Rows from block 9, named by matrix and row number. Rows with one number belong to one channel. Each number is 500 + 50 x the weight over the matrix's rms, rounded and kept within 0 to 999. All counts start at 0. Numbers have three digits each.
# convs0: first 3x3 conv (model.decb.0.1.convs.0.weight, 256x256x3x3), inputs 70-79, a 3x3 kernel for each
# convs1: second 3x3 conv (model.decb.0.1.convs.1.weight, 256x256x3x3, transposed), outputs 70-79, a 3x3 kernel for each
convs0.20:518507573515466509515468455494510520447498531439486525487552456512511409482466510524479473477460446459567432523471530444469432514504503543482483537505533506437487495503483459481505552474529550490523476451548539499564495538426525531483456513467520498479556597517488523488
convs1.20:578527532484482457488483471477478428479507560463509580444513484508447514497444423530510534512506531510546539566453557456457512532468494492457476469505403511494486428540437508545452466503462452452471373498529435517465517448491526449455496493474482528524513517513510533524
convs0.21:553498578547516495515511518521541533494525528488522509532514565507409442449512438478503527413465503512629467458514436382477471457427468479425430474470548467470557483431543532475612544477419436501517461417543481504512502523556476514521457532489560599480500573472489589541
convs1.21:380476384528456462472497444461438484522421459534486465423397498553544482449537567578502557521460593470479627493537565445394537446461595556575476426506408426467501481551511542590523558521519535559459403520420512533491596544552463513473526501490559434486522462481525467505
convs0.22:487443478516454507525496464510527500469523452457500510543534480562537404594552371589424512516535604417453558448605554544601465536565542510533554607496540455448504528503546521549507510509428475473526509485510535478502500501457510538504489542498562504438547550452594541441
convs1.22:550480494526585522566518403552451546497470538399520515480510395478496495504505497473517490473463499569583511412526554479468441622496533465514492561491456535548516465506479453506454438570484572476493467410513544459503544439498583445520599349441518526481521462439527358469
convs0.23:497457433481505566549512562460454500557472500552461473513496482459418505527434444468473429459492468500509437499538460531454502543480554556433427536479534545577555515506489498536513527517487484483473460500436505480481547490535483494467523517483499516484485508470501508473
convs1.23:423458480459501519476471451460522490486573537436521576612563471512522511492425552513570563422489465500522553457515479446448464514523507513457490613490526517531544513533461550490491540449523501474481548502473480470460528496562435521508413462442465487496495512486507541608
convs0.24:487487383493481454404486457525530492497523470489550514432508534463488525442547458582579454497459466614504515484508436439556514456521517498494558439480579479527611504499522526533529605504539552544487428492459489443529460464441502489398460585513410534463523484412600563516
convs1.24:505540455456512535483536498503532465481520482497545471449525535524496526458487491543541487527528507493553528517541473482431456550487538559472449443481509459497531498519486457473443495533506503470486500466451506538475470415455479488498497486513422461453427453485512538544
convs0.25:433537599478558561537607558488466458474459514463429473396445487461427512481433519422450485535514559585515445439527518391510464414575558402465477509504466406423478424604517520584448528576492570538480454464594467496556474474471423475449486546504461575527456420581404515733
convs1.25:508471583429402485493413514433485419428584420518524427437448532483438563512526572517520439506459565490395424384475596479472498475460500489513460492457472403481506479493527503406471498445404466495398545618538481529525560532479533529474482481511513451525526471497513461535
convs0.26:482440468570513505480446515506451440461448483530461463522370440516485520483487604444437499496485407516465450560476477516619521449598638429381414476426492524532540525520531476479456406484569440492426462474438473455508508526474478495491524447501509461481518493584494496432
convs1.26:489496492494463428478460464462509504529514468489573543484479464493530518550521522514425452549499507468459457534541550521459497555522552547463525555489509543570511520516510505554504494578583526528514520493446459520531504537493537518476501548447469488505532487462545525502
convs0.27:525592486498510508530523441449457503499482511446506483473412470508453438467487452490504583500541566432444434459476474479470503451544501400450476405389473491425496478508461555577478522503484478492450490444489485464498445490495569542491573471461410488497470496521533486484
convs1.27:492530509439460455523512411542505508440502568474445559498553573430523502405445457496543494489503481565521549488555449460487495416500615516511494518542507521549503477447439533477462540494504513516465567516506542514489500477468455439450536511509565562509556503456513470515
convs0.28:456477582475509522517557498458522486466490493483495517533454550487512449481614478523541474462526416496412475509480437452468483463479436580514498560509465520445497470457475584522516455476508538468450520471482497475472443487511527486459467491464457494576529534534521553520
convs1.28:406439423515498444379430433523531592406451512409519455554494522481481518483541532381499568483492484548412500451443479504520494645628562477509489487484559457498490442432402504582526532549533520513484522467522498534546486490535525530486576490436488429520534479511486438540
convs0.29:557475453550552447617562486488478461461472441442478501435453467412489486413544551369403367384436447412503362384423472418376412515486458552489529503470538449471432581598527545546540506503541424468427483479476510498580556558548501509442505545545520489451594505391509480378
convs1.29:501542464456527512479496515524511496506541572502532580459448444505471495503516561439456457544506474472461513596468475510470527468570531501486437515511459486551469501426491512432507483568567444507540445479457487545525471528506477513543487484519569508554489500511497454428
convs0.30:490568542502561531483485562520535541505568498457463494473511484481460528551445452453439393473484366486471519424545487539492432485542482529484535529412507463404516514481405476467488504501529496499620474451505497526460435497486498488533534495512428459506424403547525467544
convs1.30:462444473474421452467473483508489481520501520460442573473488485582535588490499525494482499500482503539469456578507475539509470424449447492474488433515503469474428424499541494514513556556510483485443610520510493539458451451451475481535563609599542486546560508523490561456
convs0.31:499515510573523520502480503552522493523490481521487570519456397456529595560621398488503471566468502523509551446365481437459477591488505634431572505410510539423477440472492477464559456519504428493437494606590533724537521457508523528529481498492552446457492504547499544561
convs1.31:548477417547466501495502561413552509622562480486511513492435448554522495448458525399504611537612646548494482495401518420425514507453414403454492377455585422524538475520438505395403526590482445509586434520522448468432472477531534609584505505542501493666526517542503519583
convs0.32:488510446460490445549490483511577452511526424497448472533544449496521417551592516467604586549546556513428502472525555552582565610597496472489510529558514592593443540507481459536534466571483514472487533528496560559480466511547461506541476443505520449440486444437431466457
convs1.32:401498536570573545549520515537572533433470468479485474497448531565416523563479542504491505516511453500442488478534621537509399477516499570458480519487466443535459429561502457505564475528538562524562635444457566538575537555615565503478545503449459427470545420468450443376
convs0.33:518467530506541501482508493478532482525521495531482512488443509541495494538460447459487466518514472479502435533435493433480509526569485537502501524530476492469400495486438510428485444487515510522530537502500512519489477490543500463499469487478504540509530546507514556563
convs1.33:516497485494488555522448511475477472531484560490528550474496500494472457546471517503531534470488491470451507535519468582515492519516456465457481523502521501525484455445444521515476550486493438488480454512542487537547544382487505479588556497526547475498513498482594507481
convs0.34:508541516536507557463489508522514499526510485534481475562545428513504420518464506451496545449460431436468482446423451451446454429442584440467474529491460545402450559573484501538466403437498530469551493493493505445486485503505490517521498542510468541514450413415574497524
convs1.34:559572583463542543485495450423582557474581463454470359546431542475549516576571387546436387593575542553581632513667405541573431614423360515519696349475565456459542467509494445466469445547594405447655459603613501541475458579616446500488457429426526494537514453441611435593
convs0.35:514541557497582505499500480481485556459509531492500542395446512476508546419495469461502563499490469477516486498499507534526518592527461539550398542596486567512515456514555459493468439482469455501463539520482497515553491477485477477482519516497506471528483450502494516475
convs1.35:502585567528553461524557516452465528449498534464501485507478484494497482477565512529499430511434463449472622559536499414417480454444604527515459495523472463448483434535494478512622547528503517540565470477555557491610489498593554437555551499573546504506526539500506638552
convs0.36:493487476472526500570518505573499513491496494480577504520442536476491507479546459531585593466445500423420500494445545487521485527538518499484457505528565508514500502488529435461518487431479518512472470489481492506469485533507444501492465507460505564460438501482570514566
convs1.36:497474491512463495489524447473459474508498501567530498549518512576516531460517508510493574513565631464555604485540549457497494462458467514546573555432446536476458456507517455510608454482540550500508476483448416429446494514516491565573533515513495536496514553490534498502
convs0.37:472459475432517595492541515496466453464488528489471471514588517539472527523518433465600539475521543487524531491521541581530497478497497556462525485545555504488550467581520514490496552507486540562514510556532481435491459508539474500507435475489506396486463443442436498488
convs1.37:389492532528499514548504552512471469451493472438548525522504522519557549580559536506541518465488478563563407470419497540430460544548555448482485528526464491541485464495466481476521436520557485483511468480415463451559484505567569435469598481423579508600518452505432473475
convs0.38:511530505535519488514477502512484463508469473542431498484475400433485431468449466523492470541508501541514543457461480464488415524456417477560529535537493519587533483522479479480547483537461461530505488474518510541529487501529515491591470503573451428530525556532540532489
convs1.38:517498531544491420495486539527547519453511493448528555498524496437505525558496579499492469434415470500497515527468518523464474519512495398491518520572577524547522393559586436574523530507542485477498544505589578534554549487527501507574515495566519516494511489534463486563
convs0.39:510501518514528574436528554499534579477453542472491508600586508468471525530450459470631368575695469499546507459522439518587465517641484508460479544534479533397441516490470545486429514474440520490492488512555477498553451471482427475512474507512432460520395438534473485489
convs1.39:451450459443486507475543556587483578516425513534465531540600467510558539501392527509545523508531536395490597484486574498434562435453584478535537470507553453458471501445490535442469543473448473526466527544503524551471567494428475506439514484450515474511480487523455505452
convs0.40:504531504504482488560525499473535530506559499532514478490534494470471458488507542552481540487425480524418439544441460493430430400425433448476523484435549498493536509430524518474446417505508529531525551493487493537453474517478496498489519483539552579543494476607516514520
convs1.40:478488613488461560534464445477493488539516505476499432530474535475462497541465460495487476532530491503563511471488597502444464509473483523539490490466453494533488479523519507500544487538510424486493471470493400550510579533500530516511565526520454464502483463525568537517
convs0.41:458530530599586545545435492509436494484480558523486517511514509522469432572484540492491427481497484437465495384438418521466504545412411438494519527561541427530485472409461475494432441534497555466459540487431458513482425493500463456573496472596532501446554482459526479549
convs1.41:436533472565561511499523432592579473508583489576549591548465403502502490553455462523547541482516584479405500505492491594571514573551515583507515499504564497431439503356343515426570551535586501649467569517515553442437562547501500450413422538573541525552576565485512539397
convs0.42:468513485471409468526521474536503480483501513500465448550568548495456374527421372472576540461535475427494434557534456446557431464424417453501578560450504564479565534534547489452545529450510508580533555492388508405444514526534515486523528464472522430509525435479588421457
convs1.42:471492519423442499421452510504492524453517400438519534514576568471496423409443468442506581573538467497518532535535518536484540458442484542469475558482464443462515473572511526540529551492426584565486597519472560448452533455427461484437380514466519487512502497496498428587
convs0.43:516509460567507546473498520468478554494448479514465537579548421556471542544566572458410597416436551515481469469472616578488632469542558481519431452511399473535502465476562481454496496467505475564385535528423581472464491374527456410455494470483469399491482423448503447531
convs1.43:471476519410456560455509566469435498579479430545473469461422488583474445532529476504547544522518537462479543453441516452502571507510507405469466478543444515554450626516537612536546604509529514544529467489552530525523507474453551467485555492471490424449571516544518553592
convs0.44:425496514526510562506528545458434470494555473484476519426451521508496502517473516458541502522533465483439462615495451551586508468512572508483480556584489533468425540500465552546524513508430492520496499489487547445465469489475546485508457464483488477518508468546455503486
convs1.44:441534516520464531534487474472506484503560541526494528473588513486517441481546512581544485567440475549525520571491421505492463565533435559529497556534531538507565497546499539524483502538489472522556455468454491503466492475590472485583508523565457444483473487461491473491
convs0.45:508460489527553516506618536525519493433445472433454518463472414509463465486471495556566538565687586515547475496573425504600413505462410450526661426532691461472532568382489592489486492440446496483480498495517405451483529489505500475457485520507541512502485518470433526436
convs1.45:480485524506465441516459504523472511507419492397418504502533513508462495581532542494447450482467413438482458473502483547510468508529519322384414395515500470521561468518462448508528562556511525399547504469568494391426521521554554522484502565502609424465582521474560535511
convs0.46:501480549579426487508531518415469452487526464510499463509423451395455505521554552418471457365376445442510384482544532495499480531519451587471539558478509524531554489431473533456445530388505500512505493480477500503508452461528500481540511484497494487416503428447407452464
convs1.46:528451480478369449485481525553575450477479466539557581556440554512469522480548573484449480451388472428499512537539517535581475449546466487526509474495508569491541497478460545431534523500559514478561572519501513457443535525471403473563496475646486514598509514508526565512
convs0.47:469511509485503522411548615520497458493512517523509513524526641437476472517467538382577520427586479515629536564555425576588459479579438424531575542552543496470516484524533513519495451447528506593505550468428465499454492502474509514469504485462369460509588531499599448521
convs1.47:403455433481524507454611598468514441443437412552533532525485460556547485398488535459601483422474459571431432482555510480472453491492497412429443388493394396514537496589508474591514514452560545498573499549417568673536511499465567502533520466467507491462517525504456451446
convs0.48:516519417491546441564631511534448509545494531561482514494490455550517432505551502476463587464401471598532483482465500477425502518539461420472469452502542518532493448507530444559515477486508435487539487462455463535519475508538486540535452488470522475465491465451534498460
convs1.48:504413489535553527456432413457389596517438526538440556552514519565479445541552572502412494494503542502520573421548513451493490495475456488549600453525589439528538522542600474535466574453426495498406465480466528570496531516600483521516451443514532445391524486489519517493
convs0.49:490525494496517473491526521489509502549504478570540492474418463549560497513572602445495517439471455551540510440485474431481469491506430498540475490530545573546519485465430507427414470481503577466454507451513489488536503537496508516546457530497545510512545537532492528624
convs1.49:540485501499458550467423516464531496500510558532474482453511583499491479442472445547497523456400533498604576538474533461488626468525618507494525518540598583517518448496538537568499471490505542462449477492537411500592437552583484557526432480590396453459442435450492489475
convs0.50:550590583448514548516536541469533485565492502545537562481445549508420540529561535497543542543476602552462553469472454469424527553551612492533538474451491452490443509481428501435483511470542529491479527517484467444477506465477536472494490537514493525547484550571489509647
convs1.50:471505571521512500538496430530538515566552534585499521484477480489467468463512453510495560532531495507480485559513547576523549544502473498470457499527503537496534478447438460458457461461504516538513520535527519493462590542537527555497477484524477459469499546520526566548
convs0.51:516472413529484477544533513497552517480478486446523468506571495482523545574527448496553542538474530523532514473416529549475528511418419516483509474532509479539469451492483518475460556536485461468512465493462511494500485507549449527520470532487470466502542429517596483517
convs1.51:501512425550565602611526546362467540439419512531442515387573504512484517468470486469466677530514551460481537529583409479573415495438425491361559427459520515543483490555504498595464451489540449417518455422415502508517427452516431504582440480544505544528455480523442424395
convs0.52:541528517508494487549498425501516509488518521469502535511445485484467552437500454600497517523545455460587394483451565540576528470543461438450437588514467528461520499478474488516481534497484506466563542499516491507467493526500454502524461459503447528449420479547470435510
convs1.52:603491485499487580571479393488563551562497507435527491525459500517497522514594553438482485463512545507488565411464491451468399513546407507490537519504394406530502516515466452497483455504476481469479556504472553524502585546502504503536518569535522477413518412465468411375
convs0.53:447414436570470450485469496470488458510521481466524465524516504538578529497520496570569602427526505451544508474550537460543570508494519493437494528539466437465470569447529506457464528521474465461484426507498450465426444504528499488485514482428542512471506527488510431366
convs1.53:533548519477444496499428420496504405395467522425530508530528429488457470483521552458413454566522519576618588555494582478437594501465589503447457559498580535502517486527380538608494469464489531510468463494487474530560538548552518530542507401443405425456561519519534487539
convs0.54:471501454507493510508447431426469457470486535525514510411462385419477467436438520506460470457405412530604612533551556447486471499431470506557514519589553555479517605596492537519480514451477474500546481461567596557558415428534460435498524493516506447528455490503474462453
convs1.54:472450506560531445540518497468487534496564453490504521487549540483476459467539530541543507515527476531539495445462589479419474511454449513556508482542483550524458522469467435461505493458517539496551459416468580460502487540496553503466490479557510587494532549505509539498
convs0.55:485560502487550509534560573478481517487541483546521450496442383450524552462613581548498531603522492423493583431494471495449482527501545448508521475373436470432457543496518510435491462430525573547528512535518409460493452505469462503459472514481428567425421540480455486475
convs1.55:560434499474526576523570493524422574527431540603467481482402422532452469457521487625464482487519544444417477479445454455423478451493428461494508517584603470543566412446534511476492512409490546441540434366561465450452451543558498536573505584466476489447467395481466510487
convs0.56:449478490494430442502509514527495433520467497545485489603482504486538509526496522407576445535725508446609476479450497453452484507585581529604568554664651470436396414459484514531529533570457510509452484468511478497529466499467506474529466463497482478466467465484535456477
convs1.56:462668442538529327672506362430427534500670384568577527505669393536656511485380268351446534430586447501587460438377593521497584562547443442388601504441584509483647410471579281397549584534392342576408467591546336395319299561752394372626538412394455361598506440574538374437
convs0.57:516504460498475516474489480486481499424443478475467487495534551567510333518419407468483494442524522616654542501443500411497528525504512546527569539514553451529502485446529448525496488466475485482447456478410458519438511486459514500445465485441584499529494519536416531572
convs1.57:488424442557520505579525487582551473536514504448560539526536547519491477468476532440481485468433529514511512517507471535513522507518538466486480492515502533576477496522504516515502553506510551538556574532502446564523466485479474472498496495540496448536449488493450477462
convs0.58:483517512570537493537518512495469475546420454462429474502501547658523455539444496479563444491560486509516496551471481524436357468427430592546529483567487450434450441457493484478462528526525482488478463501540480478514463478488509433506533489583472533534500544477471574541
convs1.58:518403385483449547411496577425409502463468496512481568520449546496386545509500568440480482456419446382504360570503573581450473539538598502436468333528380259481362445493548488440499536439485469547622506442566520365438432407528414495446436515459467522494476433452482481457
convs0.59:494520532418420538480448481507491501580501422542506412441473553399470571583465458492473558615609626494429454555494467479524511450489508485524490481469451492397403475478489496453478473509398490523483491529429529519458507515549515483425486481479526447450531437419623404387
convs1.59:418404439561531532587556562556538456492506493483606550454576472431523450362428393535545488513542526435479422607508573608607608497544555598513587629610554538551469422414540468454570538536507492447372490423453474537568551467498541511579480468539506509464514520406482521500
convs0.60:461484470531530491507525488485526505497442519537457453462588469495455502427471518517652421537437501578427474527564641401601584470599510492485558495437486573485483462516539414451525553556514517512436532479444424541447525539455532472398580481486500558581451435509431442425
convs1.60:486582466502486544412423511565520493519520532446533550471563501475518485542515532445499534452421505536517523595503588590454515506478472572497560467439514508460457392547493449566589487478450541430537522453469450510491515512534541457516575488496430512521425507511409487479
convs0.61:417536484422517502453517459490505500457473534502482534609530555495480482476472436511501521427473496365491457538640621512554493581527483522483435413511506482540413511498541526559555609503526473546469462513464479499404512454422514474425546518494495471496549519482554509436
convs1.61:462449608502514550619514548512475527486551525514525550419587620445490514479440432495523526448492458427513512414351428495434466520506507521517473466462481488445496605357558603421566600548539462630452413636573455578474453516484521550531398580541537450527511501486587487483
convs0.62:457456462524534552473452460441515525538448476500484492462472534392475508447498388529573470505518552469479558568453533471517566539491469525481526563528507544516468518566455540506522443455553574456535517497521513521515467492495420474487445475485515462438476463476486414468
convs1.62:530603461585514533516581560524484523527448524519547520477535488504513480540557615557496529525455541485424551473582558491480503511560517544419365549457471563496523405471526518537566469524464441418474495503473464555523553504541552497468559554499474484503545527542516407494
convs0.63:516560507528533527506514521495508506415408477492528499565483535539528578520495481440530542433476461507457503452522429539463455441424515430484402515502412523481447480492530472520528502493515526527518542544510478461448474562519463523451516542480487512512524473419526567515
convs1.63:459483524493499531447482483558474528448475533549432523548497406546461421515497518477448512488502524483502516508563465502522541502462435499513594520531563480503530506558494524553491468484516529555541499511532504483498505478502504514539485503506563511409544519486466504533
convs0.64:539550498547554505538509466556463437481485488496498495558542544459461471420388542478461496418454524460552476434522523461500447523548512477438463511496517491477492431459407492438461505391421457486531452514510538528587485508476501495488552479450455431443478518457464454449
convs1.64:377491471452494479459439539469508527505493535453546478516469519523490518506524585504545503450450530534524472535521478478436448538521518488540485528523562573599536545510498560579511531481542429514534481474556561563517539517543508418440510515502521506540487541481480574531
convs0.65:486460422538498479517481547516525485529563568499552528443428390523552441517506460524458440545582451465479379441436526417414504458476518632641537556580488550541482515488507468462539511473520478484469495486470573509515525489508485576545533595553518566449430490440514550515
convs1.65:407463434550513490597489456544485640675568518577592487472476433499509392390492549359506433481560464503417475469557504608605414678486450390507490526552458522470495556526396442488408397491588479378469414371544437303469391462543558409472582525485452418536455513517523561531
convs0.66:516458497509538447488477470461484545484515544476487579518497523502482491357528571480503503536562561545566513533476571498494495523561511447442512520432517507467476488448462536500531568514542542514453520493498458551517505498470481496532494526525535553495557490462521508542
convs1.66:491505527537531543544583532497509479516552496565579509545479431559481559517481517520464479527500512472478452482433476451421421505491450445530584574546580543487560466568437505537449483531488503452517469461548537516495473403531492421575472490567460484443457534453532516467
convs0.67:584524448575482499522501515464447453486441515513511505502531423416375435477460448393476439384431579483480585560618510474412479442397417530472507589504459442453456500419521549526549491503490519540529392427511428457487518519507524495478539519500420391434420446438515454450
convs1.67:494504500456498497460529616518534436503535395503495377534513423452534506441618564495581582496583567567551530479471534441439471471432473519534530537514438509533523583522497502449405551446491485482559500564531505524500478497494479441467564530528517474532550531590467568641
convs0.68:496592479472483468483447538548500500519512479488525512647565465464414432494433477492431474502532555567581503558505467521471497510457462538694589527487429530481439419495528410504532551519417472506505485441428498506523460501549494493528474536492489518541554469574590409551
convs1.68:484438563517579425495558416421544563492524503576457426514460508558481553537375436539607556535490589495640545516503504447531513538544523422470502452445528431546520628492533516362506459433607514511385478597468442556412420426508489513376390467416517362547595492469573507499
convs0.69:483460451482502442460505502462508542497501553527522540450545524452451486469513457488509450503465536489437575458469509439459438452541507582504512621537474622613489437522495483476487445409478574512455542409427464483484444490491520481487466474481511430439496437530545484497
convs1.69:506532488506575516521507531474499448449438458509484489543608517506470427495483457472478500473544582471496559481485583492447487541514496601486484522395528556541600542535517562567550553579554557488470550427513489483582559498539441489478466549491515559488529581483605592580
convs0.70:517477452460440442505524470516509505521497491543532552572606709630576601563535435480524617478558560443526640519501550536514519390385579662460436545487444584521502541564498522517479499511504497543528575562512492511415486477469470519416504500469555432579526545513514564477
convs1.70:397471397388427414518451512528469413450472537499511529471424496447417487508442433502516547432523500564615528495532479520514523533474546503460451429538422517591368519463469483494419447379474505486482461478495454529509444430544432504476518520481472450524445418551530550527
convs0.71:473491486410455509468496473482452509484539525516496497511468524530570447600554528514472395559546449505449480522537520572628646462457542412572478501584467559584537468511523517470486511535541467477511562485452550527453527536487488449506517487449553493457483534490519492452
convs1.71:522457468589528439534518458577507536512579538455513549488454492506434491530452517443506497476541494570520465418451572519475531498481458490452425528542491509562510460490470602564455497528423517480481498543463511556493404565511442530532488505509539434451555403426581535530
convs0.72:482462482486445430500447461445476466488483475520492505448412412482372441620524446438452449571538589567574595467462553485481482533462490444496436505667487459636620502478497528577630538545576458557473492527510514517498523450457497521504553462451443493476424517469443451539
convs1.72:424529558527559582479481417511545538560582597418419491520527506448489580558444500550469485525600605516473431465446578418425496409498423460490575498545439477497407451520474398432482458413504548504576519470532546553466497441458444524436450493503339338473525578605622525398
convs0.73:504514495454522530469494508513451504483530446480536527546580430516465395537474416597593504531529562560472393469454608490407498473459527526506533386491379472457381546534469474469507455464478466493499487512530532528447507483491514476485477427535511430467563432473520602611
convs1.73:542440425562368373545385578535452468613459429484493564511586490524540433518461397499360426498392401498509489495433468507490434436445573705517555624532600496527514327543569475485507514470428483534507504543439488497466503473548485467488539425437543478486562504549531469477
convs0.74:450456514474498513506482484562531515528554562495464523508415504433506450563509445527440454600575535514484446520493452525510484578510492459448443497538515536511480464461509445529544511460456498471516530550462551519444522506523487489535511461485433555530453458441520527500
convs1.74:512546448543550524586471516455501539534508503417508457480482479607523499540607504443475574498477505553561517533479549465470504561514546482526590519483499478476512490498478459502491533510523506464527475552460397458474551493483503463468541451511531484543529501573477478509
convs0.75:514520490483480498470414486526542551554571497466459528498502513472469509553490548515484539485529570452561583593581480489553458504507546587461475472507586468497533490447499444470470354507459510521509498470559569519514464487523510485506530471530481474486485482400498496450
convs1.75:600490466489493535534502515527488446506446494468575551552484499502544538442530513407459472374393480416457462530495509437423424560545431494525439547516431504477449551495547475524575490538562487510575424513556462465508434455399415505498383478519469507500488516540525543529
convs0.76:470555573547467484510451530498496469519509540538489457510544549564506507527532537582599487511461413507574481461489419478565478460491540560612569507423454410411445724615503628578483579520517504483498466477482473522438526503488515477545497520479456484454409419462418456528
convs1.76:401440440463594479569685544439404532541505584510471510563523518600528533475519449395417532363382468446477450480571542399547491486533590454533510489522471412456399439502495426443518521488557461475525470544535501479550455585518516551461532466466614422539527422437400457449
convs0.77:516472479503512559504496453510455524479452495511451471531463514430507488427415385557544512580551583508465535545506486501461487577584504432509451473561501441554509479611595518511467459466467540514550495452508452498508505505509500539546575535527514451458485423552426458513
convs1.77:506503433527529564524554535520478440518497530438540570490523480545462418486472523493580539446509553491481521525493558440490526482450485451477531531481531541476506423486493456516525439479528468483546472402477457450525447511552472449558586439483543463540480444527533537514
convs0.78:508485498474534535516526487515506463520545456470502479481475558477441458425408463536481475486576413514594519422505582503558544463425541556512616459512524492457450523546553513548555575643552498463450489541490602520494507490463533485489490495511492517508507443537466527516
convs1.78:515491508557512418500521455527475492434498547438515521554489482488481532528466454480482494473504482499508520447520495554506475523514479472456508547521482509554514560514455530496467513514464511513478469500538526540544548547502602472519532461472554457519526430528579474492
convs0.79:491437483423441480461441453437559597528519541484478481587516465519521459566519429493468594535520491516502422442577540454495541510493503538587477514539414534540530501516575545488597533511657498483613426491545437550504457558512473503462505466490507490512449534571528571514
convs1.79:391431362568545401509348359515433432501485494502617474530422411498438465417544475501583385528579442535556445556542525627392500553292515472453453426476444394554441487531476441527563471575490492543449523457455560541555417555451414543586498533486545480507555494508427526491
convs0.80:482480505517524446529573501513563498481423443441402428473451447471484400618568403432428466594566495506495482563517489509538507475502495491506502544535476545457457555501484518567509492512473461422466491523474474509501502509469500514508539496469525544528487503483506501525
convs1.80:504455459488454494531512520491527507534482468494565533521498495499517537400403520470495521492471456501463479499477431500491452559465530586472459630549465511512468517536530524526472507499534553509543504496488491569542517512498434479569493569455505481488515475496504470496
convs0.81:459472435486425439541472480510522481530489520479447539536524553445560567485506532543464487666584461535500435431568440447629496500569514510506570443483523547444486502479513491431441448472442489464554476454544433493527496535520513516525493520540492540535484524561498475492
convs1.81:588484548559533517531473468501518462476479493498553555532524492512509484558536540563447548522422561544502536529526513497510509550507442551522511555508544512574531445422563501513530597499560465551541458479493525549448544446497498513533455486500540502456526576500530536481
convs0.82:493526544546522530508475538539495517504514470522483496457373491444429528451541542501518492559465476490587514634544411550488413453458454500508418530473479479563529488428472502477473549518552507469521468495553503519475461536503485538505512507511560495486604519489504453478
convs1.82:514555424485460610558506647571433485487482637467481483499432492372424421437485516528520525465456413512540495468468378450511373489541409437505403460481544544506511501437400491489436435495530518435533533431515641506545486538463513430524515374546560573467502486423503527523
convs0.83:461507578472520509462498478572545474468442442462486413475454425456479485539492512484459420530507482506527491592554565556501528543465507524494565462509530503538538512558599457549540449489429517521448514503520526520495528438479548534480484515479496380528452527566449610518
convs1.83:460424532510451486526485571425495424533543484477499488497444562507476637525426580479513407548501481509514608502427515564467533499471542462418520491492478535516385528536497565524530506507532514540502573532403390493460512535610471566584504496537529503491487451481434455545
convs0.84:567469463497512478515512520554527427514489501485494534489496439520455409402417534485475535473520538405443480425576485466545467495480483419491495372470478425559528513569583518481519484487475512562445452450455490495598497465479476470467453509492473475484532465453608481459
convs1.84:506466512565564517541541467456433444556504531573538535493505504549574577479402482511504461452490609492476453424457445428444422512535542574525548484461526527489555443558596514497547531531554503492498447490504590520550582531536443476486415523569465435481389457507505513502
convs0.85:503503617476519549549480528456515494510561516511504482451514542451479549461436409556553486488508515476470429488465550493447544480468502534471505505453522532586499441509529498516491487499476495477465516452482500494536564468491560481500560479520453464470451496484430488574
convs1.85:530620530479511505455455511457493496524522530466486593551527562493444504497437478495515513444469522446478530509510523492522531482533560553456499581521463554546564437501516471481504499451534447483567476465511440505473460505466496511470452502547455419379492474453524544443
convs0.86:379469552487495516550478483517486504525501479507525528540469393657523444636505454500504592491479463527401432530554395538465457515505433565468465599486517528484496480474455501491471462468497496474510519472481581546514540494462519462466531547528403520573443489536456510595
convs1.86:444524715436676598480571559576498429607523546532639567653542477478424332380495425516407574375314594503396537407394456528518441587540430457527468589560429569421598506528497560502399578450526526547511468604525497536615552499552650479520630407575495448461451400363425458569
convs0.87:619550521529482446601541531431505481482495473531500468333436441369396446491534474507506543559564491575508412460466490478429488523512544427504414497459569537402608476485459591581543482462479482505547491523559470499544476485521488480508432493475484471470501451520464474502
convs1.87:365412512428459587458508440545497480536449536472517613444546546445574550492462504491481470581550513569523502439468558422430423547532467426512445405526322471531556450457440508403394448471531440594547462483549495487512596548464564523522564546539429402411600518418532492463
convs0.88:480482516502481449510422438492510517500461528474526548540542539526523527538464518513583566552578397421489392488507537447482430446527561388582584420517606421416569455482506503437484495503489563489480532531536504478518485463478513534509480487505499469470510423488630500566
convs1.88:460486451478494477485492562516545505491520454518547475495459468548465515511480529499551535483546506480429492504419455501470493488460483478484474522558484453520503474512458495476417546489420502501548505551544463522440445447541439488460485551530517503441479481495428474487
convs0.89:490487494503474463528477450545508480502455456475497501520436424547492384565534528489453477463481524467487486477516499554469460523499493468463413568497483477458604471441492536484413499462450399444461484511514501450505479495484504545486538639470424409532459482511445490498
convs1.89:460560532479562513486419515560511544490521507486522440493496512481543506469480428442498573466510503447491446435487465445538498474527504540496455539526480466471527591501457587546452467483598483520421445487441476449458459391463563469452477534567383478518416438500450537548
convs0.90:477496423467493483492523482555545525500503553514584598392476567428506461444535478502547428549493504584500634422510546463474570466470523428564494440487444479473395484502518508464506502452488536417506512430537452456536483490539480497495506463451520474473489557531533537435
convs1.90:496492527483477423630438470553473440572471420505434428428520414562475480479521594470446514388474528426471426480473638483460531519510571503534468496553492575506524412479516598530495561502539519564525426476517492403424476481455389467483519460603512494550510452495395498465
convs0.91:534499424591542533562521520495528539536520553520544465510549452471487465528490433370486526427623533478481542478476491472493604470513523484538525498509541516546524553581567460543484493512502566533505500546494505562541418477511501499491478483483422530473513450473433499458
convs1.91:399517511435503574433513505544525473500493474492540527468477573379543481525572562441556502505507526515508532512536499443413511496511510487501324555546532543531558544467522524454512426483527490554560463437518486487489432552476425511507498500494555522541514538553528505510
convs0.92:555422518509419517507487510501505527512565529483538510572501500533544501433439498512484578481491521552425399533559587429476512461440518510513501473402461602507508508602559470559505470554502467523475458468408488483414495569466534653538493568527537509536542612593477505470
convs1.92:482592457508514513616599586516442587593511492624614511495567470546533401508470448472406500419466643411534592388559624484533573578443381484468436463533460470573475524461498452480492466429444485630497408542547474502562536585574472477472546502462612557487511504527399492597